config = dict(
    model='contrastive audio-text model',
    dataset='short read English sentences (LibriTTS-R)',
    train_examples=26041,
    time_shift_ms=100,
    n_mels=80,
    hop_length=160,
    input='log_mel',
    spec_augment=True,
    win_length=400,
    tokenizer='word',
    vocab_size=5132,
    loss='softmax',
    embed_dim=256,
    encoder_arch='conformer',
    encoder_norm='layernorm',
    encoder_activation='gelu',
    encoder_mlp_ratio=4,
    encoder_head_dim=16,
    encoder_fused_qkv=True,
    encoder_qk_norm=False,
    encoder_inner_norm=False,
    encoder_moe='top_k',
    encoder_drop_path=0.05,
    encoder_num_experts=32,
    encoder_moe_every=2,
    encoder_expert_mlp_ratio=1,
    encoder_experts_per_token=2,
    encoder_shared_expert=False,
    encoder_subsampling=4,
    encoder_layers=14,
    encoder_width=128,
    encoder_positions='learned',
    encoder_kernel_size=9,
    text_encoder_causal=True,
    text_encoder_width=192,
    text_encoder_layers=6,
    text_encoder_norm='rmsnorm',
    text_encoder_norm_position='sandwich',
    text_encoder_activation='gelu',
    text_encoder_mlp_ratio=4,
    text_encoder_head_dim=64,
    text_encoder_fused_qkv=True,
    text_encoder_bias='none',
    text_encoder_qk_norm=False,
    text_encoder_parallel_block=False,
    text_encoder_inner_norm=False,
    text_encoder_drop_path=0.1,
    text_encoder_positions='sincos',
    residual_init='none',
    optimizer='soap',
    beta2=0.99,
    lr=0.0019,
    beta1=0.9,
    shampoo_beta=0.95,
    eps=1e-08,
    precondition_frequency=20,
    max_precond_dim=512,
    one_sided=False,
    adamw_lr_other_params=0.00088,
    steps=9500,
    batch_size=128,
    epochs=46.7,
    lr_schedule='cosine',
    final_lr_fraction=0.1,
    warmup_steps=470,
    weight_decay=0.08,
    adamw_weight_decay_other_params=0,
)
Rows from block 8 of the audio encoder of a small contrastive audio-text model, named by matrix and row number. Rows with one number belong to one neuron. Each number is 128 + 24 x the weight over its row's rms, rounded and kept within 0 to 255. All counts start at 0. Numbers have three digits each.
Before each neuron's rows are labels from the 100 clips, of 14976, where the neuron reaches its highest value: "responds to" is what is common among them. Only what is clearly more common there than usual is listed. The data: short read English sentences (LibriTTS-R).
# fc1: first MLP up (encoder.blocks.8.ff1.fc1.weight, 512x128), inputs 0-127
# fc2: first MLP down (encoder.blocks.8.ff1.fc2.weight, 128x512, transposed), outputs 0-127

responds to: the word "said"; text has "you"
fc1.165:137133130129112131142108106122136129129084145131138160147115081059129124148126117135115121144111087130141131141134118118130107131149109156168095172115146125135152147123123125137152133114129140155124119111131146166119041109125097159135098158088113094202146094092154077118107141169166090136109165123087129144119145093138107112151133148130145106085121100101122131147134157119102119128112
fc2.165:136125104171121111125118150106149128115150115126149112142132146163144182132136146090144108104178139118079148103170142145141137187092122141069098114099121100088097106113134127129083137127137107178128150116137066108124143140136108127104120104158103104076124133149130141129115125157078128126150146142157099159144149151150144164163135123137153123095139147131101148102110143087149130150141

responds to: the word "said"
fc1.331:106126151095156164121114143141107125118086124141112098167145147131132133142148143169112146161135128138124125130101119101127179102118104112127139160100140168107139134079132140142118172117141139143162089119175129088141116143093120125173169100125145145112153135192167102112083112109155148164077138132152102103129138155084121130161126184112141106131137106140156106138131107138113090137149
fc2.331:161145140164149124141097148115127151121166160142151147081082143119146171114133094107140083132113138117131146129135158158092119150130145133129151158117122139150133120154106109102158131113123155157102161114137120138122119131132126124100095137135093148169118115089136151188132144155122140089182132194106135088153133135144130093137177153161132134127172160107161132122138173093138138116164

responds to: the word "and"
fc1.242:135116158100113154125083168114149107108138131118097118143150096142106134130120155119112094149113135102164147131106157123076114145120140138093120141118104109082084159136158133134145179150102125144152142115169149110127132103123157125102147145167164105082127106114156136118099161127105156093164116081124129064101090135118149156124099153114118111148101147083111161152107145163117122134149
fc2.242:139164113131166137128119107147134108128114087133129157068129120111084112133098107140136152137120146143116088096143070161092137149146122131134129154109178116175090091104104143117125095141120131135141101102120142166155123125132105159116120112088143140161115161107134108069183106138121109093116130175119124164148150084121124088118137111126126124158144102178113146116153115107135116095121

responds to: the word "she"
fc1.85:127142118126174142140154131160139105146131124140093119099152100125117123127135128182162124115118142193126129108121138121108119088124139115133127156113118180144135143124126168080114140180121093143154111089142140144138132114125152113140093096162112109146075100152128175156148147100130129125107152121108146126120133125141083139158132172082109153086134148139124065118168124176148154105114
fc2.85:128123120153142090121133130146136138134113116131118098144130130141094104159105157126117115103159112109111130105113139108119124152122121097151105120124148096128132163126109079133178099109117140091121140185152120102131116140106099118114137171116152158091131127104188117109121154126089139158115094099112118085099124091117162136075150105124114170143136091087107170139115156135111055166147

responds to: the word "said"; the word "oh"
fc1.325:171102162124115128138124120112140131113133133150115143140124146156139117165153112092121109147129127111144081102110175126104143129195109143140129142129140156103117105103080133138131119155090126107138128138114130106145060122097092122116090122091090108123122126104143112159130150169155148125159129115170107132129101170101182099114153085194139122139155163133105115104127115128179134137134
fc2.325:105159134145166121147156119134102116123175117097101081106115090139152129117126163143168161170124132140130179110143136159129123137104142144152113126124072159130104132116164163114098144095150107103101128131125127123118145103145143142114146138158126135102133138108108104102148144123158131152114112073103136166170159079156076123099109096101128135092154068143158118143145128133112142144160

responds to: the word "and"
fc1.338:126136101126113072090111144115098117116141118160118112124129124146154086131123169111134128139146152130118111130145172107107087056100126095135111138097169127083149122110133148089094129171147110099121175117091158126157120158150170137118101124094093138114113143103094103099099151094119156106126161096108085132134135138094126125126170128089138104130093122142133120120117146104105114100109
fc2.338:116128129142155147152161128126147124145135127141118130124127113144087101130082136123104135124126088115159157090124092138113154121145158113100162092157136144151122118142138066122119133082086082164140091129118156150127124120096104131101144160166115151110125123136126156151124174130122212143132105108099167158133087105142163144140126161185098155132123123118168124141146143125170133132124

responds to: the word "said"
fc1.348:097102147136107119119099126138114136134098141094117173128136173102144131148101155115150150105114122161125127111160132120120189181112163115106071119153147131112119116094149172109098134144124109111140108143153143137148143110137122162140141124121143152144168138123147132114149162145123132120156108151127069143121083153137171149108068106144074129085128156122146153162148147127167096135160
fc2.348:101132138114099134161120118064163141120173115170118121084112104154137155118097152111097103139156130099154104116125093123141112109144125165122123147111088166122089130085091099137107127149150167147129145137123142146098093098136104123156116115151131142149097109113090121102125087136136130140119142139141126144167119103142148076087139138150168088162137125121118111098181116122135166151090

responds to: the word "and"
fc1.350:141145142117171130142113078152135107151166156145129157157116110077096106140133161084146164146135111162140091170129097151119140130167132089108117117125105119161115144111098155104127105094128115102133131132086094170142151104158159082167113115088159115087134143110101142120153099119091128144105123120107169099132143145115094118146148138106089096138159128111124147103146093102125142115120
fc2.350:113116140129159148126189148164123114113107126097114124107144138124145170162108110175131094103191121165134124113109169117149120109076124116164160137122171121134152104132140089136120135102174134115125107154116125078126163132164102150107124134168104138154113129171151126116110149130133154098132122115114103137120112152133140110124123101134138165114073106108124109127119175123167098179158

responds to: the word "was"
fc1.429:170166146135140137120139116116148126107108165132099131116148094105079152105129166138178076126090108131137117101130165088139111122133126162159124145122138101159135124142110102157122076139152153088109119156133118121127176148116121147137122145139116143136148154148107143138119126105088109095131084121090171097063134156153118106123140114098162100131171143086164166104120129128146124151133
fc2.429:096129082148106107129130080121118120146094098122164152140106156149157121141091123125103147125133188126119110119100116094114122154173142103129115101132115133101136131134141153105153100142119123182143116123131150157118118118169169130107170087153160125147104136135152136138087147140156122190106148119157085169130115094114138124118164126145091162152108123169103110145136105153078105109135

responds to: the word "said"; the word "he"
fc1.454:099128139151144088118133121116133137128107162090123143116129128107145122131109122092112131123106161087116128147146089086098118136098166167142097141155084131053117132160157163116125090100172138132110115147130154162123126126122123103156151132134149159149168106149099140131139144141125107111092110137130105156094116136105138108098122101138086107129177158123133163175133173157135097137075
fc2.454:142140088111107176139092132103146149116155147135122120102112120154124158083123153162128161146148123112151132164140118144145156096183114120142124127144186150120134122100090145124126094134142125112161117133138136109156106146146086114115103098143086168107131129104106090125116136123137136122149132135135125108209139147154112082118090129134139127183077116131132160136160127132116070102145

responds to: the word "you"
fc1.352:104129135124136174099092166082141103135106158115145150141111149133136162146148162121131185132105144124129135118112106106118126131128095117096129162119128095127117119092138103111131184099087145107165111126152112099138144164109116084116124151131113177101108130129135128111100162150105143116144114098168111094123045119093152136149087128163128125126133130124107093169094120110153136160122
fc2.352:147148102125108123133106094142134149108138108117127048140085117123088084083109133114139089135130125103082148139174121117137105111114196118160101139160136146160119122145085127139110131111172121145096108114102136127128084123132108140138127114127157143142179129110118158137137142121139154077128181125115143169150163138119088151137118116137152106121163123162127168121163134123117143097134

responds to: the word "said"
fc1.457:140166120143100116156153099132130175140116150128112094137125105129141173132123120143150125119091132144126131103148101178129115161159163143158135122129134178171173136114149127136183129112152121089137127136141126148152136140071161146099163096118110125136116074089105130135138038149114131127171110149123145145119126122135092128152091126137100097125154134133113135158123109096097156123120
fc2.457:121101146162125127145109124172120112113147103140137135103119144100114083112163178128099196136140127130153147111094166104110141151124115111083116112109116116116095145123149114116157156113134105171130088127113101165123101124145161152126138132149163090134132174132168106153079165110102084179150128099153125126172141141138142106136154123131147174136096123122153135118130139096164145151130

responds to: the word "and"
fc1.416:110130193112109115110100155093150115112164104135114145071161066106148145100145154133123131096125173081122132133149138160116124138187133138080143096120144113112113132140133131101127166123166089125125124123112129142132088084151114147141082126150124171142083156137143165141147097155134126147092165115122141120110116098132122133155135130131088149148116110108104100094152132106123140152135
fc2.416:122125069113128086138141162113126126128092152132096149156103141104130113140109140125111123108150085140157146105107167137122147086085112112148141121161121128145117136102122106138146103119156127073129148134147118154124172159091097092136175108093124134109141089141121083148144091115127162085172120150147093134141117138094082103087097136115122122130130111143119147138103144083080112142103

responds to: the word "and"
fc1.81:143183145073101133134100114136106112132123148115141109169131126134163092121117136136177147153127149117134193122096167145106123122093133109095154135140111125108120137149092134134159143116100110140108134130131151173181149164165116151143091092127124111090150123109147169151148144083136159120098174132104149140139165123112141152130133179082111136138131102143129126120139094146079128136139
fc2.81:136060168158125117145147134151132129098126152092083084117129139101123173185141155159103116130079162138111090112149119126120159113124104157154095112118105137122147121148167103122104164117162138112146149135137124158138159122105116087097113149170109124129136127133160143096128140146168120121133179165134109113154107101120122129086139113148149144118110133153163167104128179116151143126113

responds to: the word "was"; the word "but"
fc1.98:079141181106114121122134125080099116100097105095123096109138102106137096115116121126098068140160112075105129129122133116114125154113140118177138133170138117155108112124152130154106118168108123134120129187131118118133142117150044122128124174139130112109152118139120111101123142163153124166155124110117152161145119083136097120157130108136172140091106150089105125152133117113102143140118
fc2.98:143116124136094189128126124170140133163140144129098118127121106130113148168174118145156098121121178137108137126144069176133159105161103105114097082116142143144135147159126135117136144106170167106139112094105086131129100113124141136104138102127120112165108112138159161091143122120084130084104179134124120129100131165090153133096146144136145120125150135162118120111149133133098109092078

responds to: the word "she"; the word "i"
fc1.87:159116109153101154146111121139113165126122136118086107158104139143105106126143129091131083097125120155095113174114139111095125116101103179141124163188141139142075127157088178156117099149119106135136140147144162103114122118114116148124159112108110100144169107137132116127115118158136088091144150117165143103163127125106127114101125066157126082139095150116130116091133117150164156128118
fc2.87:138202134116138112101116147126117100144094098148161127104146113131148119133159149127152120175155131123128106117128121144144132118162116084133135109093137150120074123109157138144141153108126092136111171115110111160107158125132114156150065177126145141135106097123113154127117132072141122135088091140137119176124118124189142137147121107086100111128183158141142113122134093123140111096096

responds to: the word "said"; the word "he"; the word "she"
fc1.69:107095111111099166108086130177129113143157146155111127157124126119132100099171120136163148127133123099137132130137132124074153142118140113093133148190130155134139076133133114115143129079092153170137120115116101133096100113118086129160105125096109131114163136153124158131108118174116159147112158116123104113133141130074137082131133118152087127075094110137147126135131151139080117168110
fc2.69:134094198150135101148144119099084096142113162109123111114134166121094147127104129089171124135095153111121135100186119107176115127134142165130090135150140101093150147154119144116147134111161111086120119127162138082147136124114152136125127136126129141169092142082150093105156166168143133124150167123138115126113092167141123131129120138128154155123153117144150130119103123081139101082153

responds to: the word "you"
fc1.367:117133127125192151146159120101077139112157152099156134135109139152119115157142119079120138125167109101171147102147127159091114133181088117101126140128135147104061133109101116118147146110138110131120094143155164125133126151142168118084141126113118123119130150130129078133138145107119156136129135108103173137125150162107186138130110117085134118131094135081114181100117117113138098149116
fc2.367:111115137105079077178121119177169104130126123140127117073142137113122111151168130152137150134136092124113131161132141099131132099125159158124085109120092098124165116138146117158110102111097106094114145130103132102110166096134120122130143133109139111107066120136117151114154130106153153096156139142159091105132097127145120164134111134180123118171177150158132100116130174166143119107121

responds to: the word "and"
fc1.117:094132141121089142100129114151133077112118100163080149140122104125110130158077138130136129136123113118083090147102077099133114116166135150135124120115139160127136141124166132152134099099151111131145087124153139183107132134129128134185134129120065148172158119127158154125118152137159123064132148162120140108151119130138147124175143137148176112149135096133133097127132129106099110082140
fc2.117:158128099116091091126131136094140137181097096108092120116158117115105144114174129082103140147144134101171150106142122186182172116109140115144141117142115086131105130134117121100112162107108148129127160145137127100148124146155141153105117110103124129083155103148093089153099133140132129152121095161103125113114106136130108119106079113129079087082107119139133138163132127078134109135118