config.yaml
model: "contrastive audio-text model"
dataset: "short read English sentences (LibriTTS-R)"
train_examples: 26041
time_shift_ms: 100
n_mels: 80
hop_length: 160
input: "log_mel"
spec_augment: true
win_length: 400
tokenizer: "word"
vocab_size: 5132
loss: "softmax"
embed_dim: 256
encoder_arch: "conformer"
encoder_norm: "layernorm"
encoder_activation: "gelu"
encoder_mlp_ratio: 4
encoder_head_dim: 16
encoder_fused_qkv: true
encoder_qk_norm: false
encoder_inner_norm: false
encoder_moe: "top_k"
encoder_drop_path: 0.05
encoder_num_experts: 32
encoder_moe_every: 2
encoder_expert_mlp_ratio: 1
encoder_experts_per_token: 2
encoder_shared_expert: false
encoder_subsampling: 4
encoder_layers: 14
encoder_width: 128
encoder_positions: "learned"
encoder_kernel_size: 9
text_encoder_causal: true
text_encoder_width: 192
text_encoder_layers: 6
text_encoder_norm: "rmsnorm"
text_encoder_norm_position: "sandwich"
text_encoder_activation: "gelu"
text_encoder_mlp_ratio: 4
text_encoder_head_dim: 64
text_encoder_fused_qkv: true
text_encoder_bias: "none"
text_encoder_qk_norm: false
text_encoder_parallel_block: false
text_encoder_inner_norm: false
text_encoder_drop_path: 0.1
text_encoder_positions: "sincos"
residual_init: "none"
optimizer: "soap"
beta2: 0.99
lr: 0.0019
beta1: 0.9
shampoo_beta: 0.95
eps: 1e-08
precondition_frequency: 20
max_precond_dim: 512
one_sided: false
adamw_lr_other_params: 0.00088
steps: 9500
batch_size: 128
epochs: 46.7
lr_schedule: "cosine"
final_lr_fraction: 0.1
warmup_steps: 470
weight_decay: 0.08
adamw_weight_decay_other_params: 0
Rows from block 9 of the audio encoder of a small contrastive audio-text model, named by matrix and row number. Rows with one number belong to one neuron. Each number is 128 + 24 x the weight over its row's rms, rounded and kept within 0 to 255. All counts start at 0. Numbers have three digits each.
Before each neuron's rows are labels from the 100 clips, of 14976, where the neuron reaches its highest value: "top examples" is what is common among them. Only what is clearly more common there than usual is listed. The data: short read English sentences (LibriTTS-R).
# fc1: first MLP up (encoder.blocks.9.ff1.fc1.weight, 512x128), inputs 0-127
# fc2: first MLP down (encoder.blocks.9.ff1.fc2.weight, 128x512, transposed), outputs 0-127

top examples: the word "you"
fc1.301:097148095137094100184113130083149143124106114099141116143154137158128163064107134128164127109143129137102121143097141153167151103117160125103131112120121125114127131130067140132100128092118145126149161160132128111128107120161080116134134115106173121098154137154082093126099118117164089076115090127121148152118132119165184158138081142099100095145138125124121127113136151134153130111123
fc2.301:124142128129152179076141123140125169107149125142089117118144130116113117105132140148121165166163069105163144117167097149116128175162113162144162135144134121124101077128120123150132125150171134137099133111085162112129108132080180176078092127165149135125123132101144146141122116128154099128153145162124145117147099113105104126120176145092181131156117139113140144144129126138128135124108

top examples: the word "said"; text has "you"
fc1.207:171134123163071125129171125113153137117113127146069108097133112116152130103123105100135171134122142123116129114098135093145134127158110199133116111145064098143126117157110094120119147124102135121138151173083116135127155100082101092161088111122135139140160139140143107107102124101128158098114147123162147121091129149143132113136140120109106089088138083158129131133149130081124119105107
fc2.207:153113141111175102130100168128086117175146115116164121116069142140107153128117172140079092102160109138133141152158115140102136138113123144143146145134136137106093123110105148140121134145141113138097081119110131103149132155130089126100109125105102128115159141199123118131148110131127158145165143132111112152140139176134212136115080161104127147144113109120170128163111129130148133135114

top examples: the word "said"
fc1.88:099137148105118157137122170134149148112145143110123152111129151162097121116139105135134132179120132116119102144124122126118145127116130152123116173144146095099135178119109113114136121166137153142154097096159145089113114140163173141156144173116151127126092135151148133121158160142122131124163072103125182068080109123117127142158162131158139109190142158145141145145114147134150066140149
fc2.88:116075169111091126142120131085130157137090102136123137138122069117139144131139116119136100116128116114108162139107112126177148174116102093155125153092148123165098119124159121138107158131108137095113147118107123101132189127103115161087110096132097136127121132167144126107115135141122154106082133162107088150142148123141086126157112132119143144097094098125150160137115103120116160085068

top examples: the word "said"
fc1.482:118088098110146134162078183158138132112116152079100167098110154125142175111136137104102137150119158140145123136148108126137136079105179158125132127117134157091142135120111109131142145141139124157116114169113125144144100121152131097173124144130139138137145174099138112100120145163079120126117088177162091120128139156093126099129106082149101118124142136112137157149109096151149148178115
fc2.482:143153136135095185115161088122109162182087150115122106145126158129118099125108109181145092154113114118118088126178145151135116116098116136134117116151136125154149074160190112121106117122151126109115127082137101134185145110126084146058157104127104129139144100138144131122123108128145144169104149110121130112097124140126151129126157143097153116134114136145157156116115143135094101119149

top examples: the word "was"
fc1.382:123094150132137168162123156119072116120166169104136118105111092087142132169170148186126091105141116128127138141105127148135106129112117130160131096155104137108164130097116152155115136149099147144130176149135123119144110140126175079119105123141147111084144161100132084096139131155128130129104083082098091129159116094136158125132153133080157137130115156160095112142131115125140119126135
fc2.382:127151142116156122099108076110135135152144113153075104146088167124087089084145128116103132118083167106114116138158127165128108117126140141139163133064148125179123115096113119131119114080140136140122089094100168139116144119071082162126115138127129125130134132161129165113132105149141154152135133143139137141110104118087114115100097151153098130130147143087132138095115113095142135110088

top examples: the word "she"; the word "he"
fc1.387:093161125157163116138127129140152142108110136162109134137092163126149135151154103085139110159133133124146146139176121135119109120163088107148119107140104168154130144174147103119153115119156076142106094110108106161112122134128113159111169177161159098136127115145145179109176123126125098124154121108133135141100101167136142116133110119116116090135148158143113149051128079122126108160129
fc2.387:137114080132095111118104120108083092173125097112121111105173112101114137120090158120133127093149101106100108127110169141109111145112139171142146158118132091107118128103121125113096147116143180134149166181136144141118119119121129101137086117119068129099085119101107074091080143147117132120092143121120117097130113097106130153157126120110150111110126101135123113178125164165133149120117

top examples: the word "was"; the word "it"
fc1.467:117113179126128148119137099103129108137143115162135137127163112138094167105101147119118138158157139109116110142093105133132122122132109124099150137120121129140126143067176095091105119133168159146126103128114138114138135134123111127057121086106138139106140145096109170107154095137072097172121142110118136139186152165112095140127128141108107161077161141142175148105160143148126107117100
fc2.467:086159141116103143174161141128126124114127112104133124125116105119148073143162131107081145118150092109141145142080158128085148095109159089135132066130139119134135129139121142154129132133106113121139146071122168133118098105122132142161129135146120137161138156129146090158107159108157103103144100160133129143110104105106148096157099122160164108141081129161119115156110131093130185088147

top examples: the word "said"; the word "yes"
fc1.475:180103147124092122158129109127156172131146121149121122121117167145148071130099108145170172148092176129124148143150160125122123128129125147083140134131086124100114126113147097114121126143068099122160132134138126150094121132115137129098142186107121165146140136151154095118134099149116145147162134124132182138116139121130156184104136152100158116130108190119143140168095111154123118111134
fc2.475:096143136096142135113129128133159079122088090088087124119173116110145125103174102113134137142150124122129101110088147109110100134174150090151165088119158137156154142141145124099108121127171140071138132130159113107154118127159168112119129139133096148147115138134108137161157177109122107104109120148137133121111160112117088137132148171160088133132140121105157111087132134100085159126087

top examples: the word "you"
fc1.383:071107109114090139154124127179111160174124108150142157089136144146092093157131130124172092143105158108106156145116107104126143136147101127104139119108144123169131120163124145132096111111130116114126107136141183133143095128118165148157186154147077124131176110114130134113107127112107096119137114116160132124123133117099112134159098181096115146121110093162149144116149088099160114102130
fc2.383:141172135115146150095107163100143118132142132134130140151126140127109154118091111145124158151125085148159138093133100146161110144095123150165112132197156123086140119176119119126117117158175142177169164115128110142136181172101143145115097133094133162118079138131109139161149126158131170157133129110137078140139120130124126131124149078160120117162110149089155105131141129133135129142106

top examples: the word "you"
fc1.164:140128122119109107154115135134126132102147143158145161095102159142141192141130144105110106166126139102120151139158123101140093160138115141120177136127135130111091164155127146069118096113154106153081135157091105124119157082135116172125156150133139130137103148121087135102136133164091134110145147152114143156093125125155153151125113126119193165107125146097117140156127124123088078087136
fc2.164:135171116122135148087140140163120146137107101114075140129146150133127110127140132122125132097122119139141105135110163114101106081156115100130105164131121122119194115106157120182121160174110164128156161096139124171169126132102083133137129131159146108133160084120152120171126138113125112158117126105131118142124153117095142095158146114132087162133157081162145154128148080124156155164130

top examples: the word "said"
fc1.405:152108115069122091146102122111120131105123117145100121133112116129108092158115123100139119150136124118149136113148101155088107098128097112130121083166136108141155116113089119156113150099157124131067151104089128101122074154107100126118124111108126147156126152125089121114150128157156147127115133098155139083112116134165082132131147155122100129103108140138086198127130084191124129117113
fc2.405:120147135141144172146116147151142109119141137133161086129111118114170135099159159135133152096104142135135127152147115097143137140147157132125109151130108163125101115160149131096112114152075110103156116143132086104157164137141137105149167128143072104126106097178116114081140153142099122112106103144120122197100088130092158128094131100142134151131130101118136072115086146125128149146172

top examples: the word "what"
fc1.294:145131182146163142126121085123132102135097159133127129095165134129172103107148101132165165092115131151170146150133134111157093112136131105104176148174111124140136133108123107130139147135116163146107163107087147132121067158130175119134173136128108129141169117083170156091156117154122130130150108142101138140106124133126124101115112146091124138069095100145143143152139110149115095145127
fc2.294:158140068095132129121097110125085138183131112146142121144161136105124107112117162109137110143166111071099134123150081127157142154104139136184146129126138101116089194095109126146108142085173132159134133143109110146086125106147133116133113190110145152133103126112093102128108140084129111140144135119144107125129162109132119116127171099125132124131097156140155090162133151117151137123112

top examples: the word "he"; the word "said"
fc1.252:165153161136147119109089153127139094137153138150169118144178130131136118125133179134098124166096136131119115124142143174133101115142125155109098113127112112141158108089085075161144093149139096128123160102147135132147142158156114089128070108144113189119119098169150119091142087139097118109126135116176109108124091094116139117119127110107144153125124141154127145156095148142142090140146
fc2.252:124087145140139150129140119113127174181107136157094138089118133071118101129131133119151132155150136144157146152142120133083160150156106094170148120120157174163137119146135139134104120116080123149154121114116106133110154117158168168093142160076129124131122143134109116144136175141131184105156126127165151158145118171120145130101150177178116123130095114100129124151140131126129109135165

top examples: the word "said"; the word "no"
fc1.477:153164099139177156151117147111146088110141134114170139164148105087157104125131121132120088119093138106142126110210118141137145166143143108135160152119134121133176132135128172131177136108146149161115171119180161115155115115101160116120131127119138114119140139143102124133148091139117141153101144145166127115127127117147115127163109135102146108159086120160125147176144130100078146164124
fc2.477:081112140120115128134139131107073153124127108178144143154150171158114145119147142147148157136158129116113143125107176178101076104104103149118105131097098144133132090137083115121084107174117111127117143120099091122096111125138157094118137099134088133161138142129112166123094117139164137122178131083102131115143131139120128091099138142136127159139150138097138120068114108150176130127132

top examples: the word "you"
fc1.330:144141164132134077127153133086083115135149146142089150136149125130143101107139129163131072147150143183108159160125163105148114105145103086148083082120156137143127125185118110129156149112165162178162133105136122165071124136124112114119136126189121133130118142150106160130128142090128131078151129132170132135115167131134158142139111126117133173122141097129115140120133133120124115111140
fc2.330:103106101149095184111123091156190123105132125146150105136122149121103166169097103131143129131088133088110106135133100156094162148081125172152129180147082117149134124098161134122116143199129124094160138138126158108138129116116132110144112096075167125105137122115149118134129123175093129126134114149096101133124114108123124099112139142149112129102135127127126131140103170154128100168142

top examples: the word "what"
fc1.370:130103142144127153096139153087118144114122104050161119117128100153147096176181178136136137114121128119095124139112112188126111152102124110134155136116149146147132153077100135116132106167128106129158166097110137136119146100171123103082159100128123159127075079114136131124105115143091151127144142122105152128127135094154092108116106109109136142131155141156148096139123128108119106136089
fc2.370:088137127130096118160115092170129139152103158182089126115145133157119135136102096096120117122114120140157137091135149073157133126138096106138122137113115118142131186144136101134154133139183142155092127098138125109077139115109152123121094127108137093153148195117121123136159175099167090114146141126131111110141141125119154104113170141100107142155172133093122139109142165150156151132140

top examples: the word "said"
fc1.320:108142156161155119136116136104151140111145130141135109145157101141128161149146124153127141162120147147135116123160118168135132118147129193126171174141148165085125102125130144128143148133132135138090101072192169085150134104156113167195160102176110127123140129132129109151137103145088158154121135149112118113119158120147138122130121093107122109106133136134116099164125133197114109136117
fc2.320:162162145143130111101140130175109142141104132104115138118120124137162102119130141122126137122155112150171118102109188136100138142129111120110125101131161141138127110156122099144118096144136137159131167139154104119152175171097181116100127165087093119156135144113131132146123107107179093111121169151155140141153160155157128080099115179141117139111122083117134178114126158111170087116127

top examples: the word "was"
fc1.431:175125145151132162146094121109113144120170094119192135128173119089130096142179130144108137133128107148148101094128151146156137113101162089086169142162120130101148154156147144138139131137103111139123123093132159134154141092116143157099100131107107093119120132074109170140157109139110142156146107126124120169107142101096084094074140119151111103114141145153149136127108112109125116159126
fc2.431:086102113156123137170131144166148102122137154134093108131108158153166164173099123134119102118105124097112163136134100122135126104146120150147108136105094112149105130147104079142114129134109110125104183125121136109094154124146098091145144167112104093105157143124118103102082143109155116137117123172136140154124141123095143148146154154080141133159179143081091096118071137130131114126105

top examples: the word "he"; the word "was"; the word "she"
fc1.443:125088130120127130150113096141099167173110102149132103130148147124108126139103125063150111132144108104134125158168174147131123111097130102077142106123080109131151109125115114121148132144105108121148112097076141173107109109135141132127131116129110121095146125113122118091142107103132138097174124137105122179182119167099059155147120128102107081138128127120094139095111084126110145137116
fc2.443:171137100085103139099120165138153116102136137105109147135166122117127113137119146133141156113099137097144149094053124108119091103157136172119111081117109111103123062126132130114120096143114101128152141155171138112128131168097147142079164159117112131144091116135119107169097161163138118135111115115128116089108084093175160123160119099128113138122108097130147120116132127098136128130116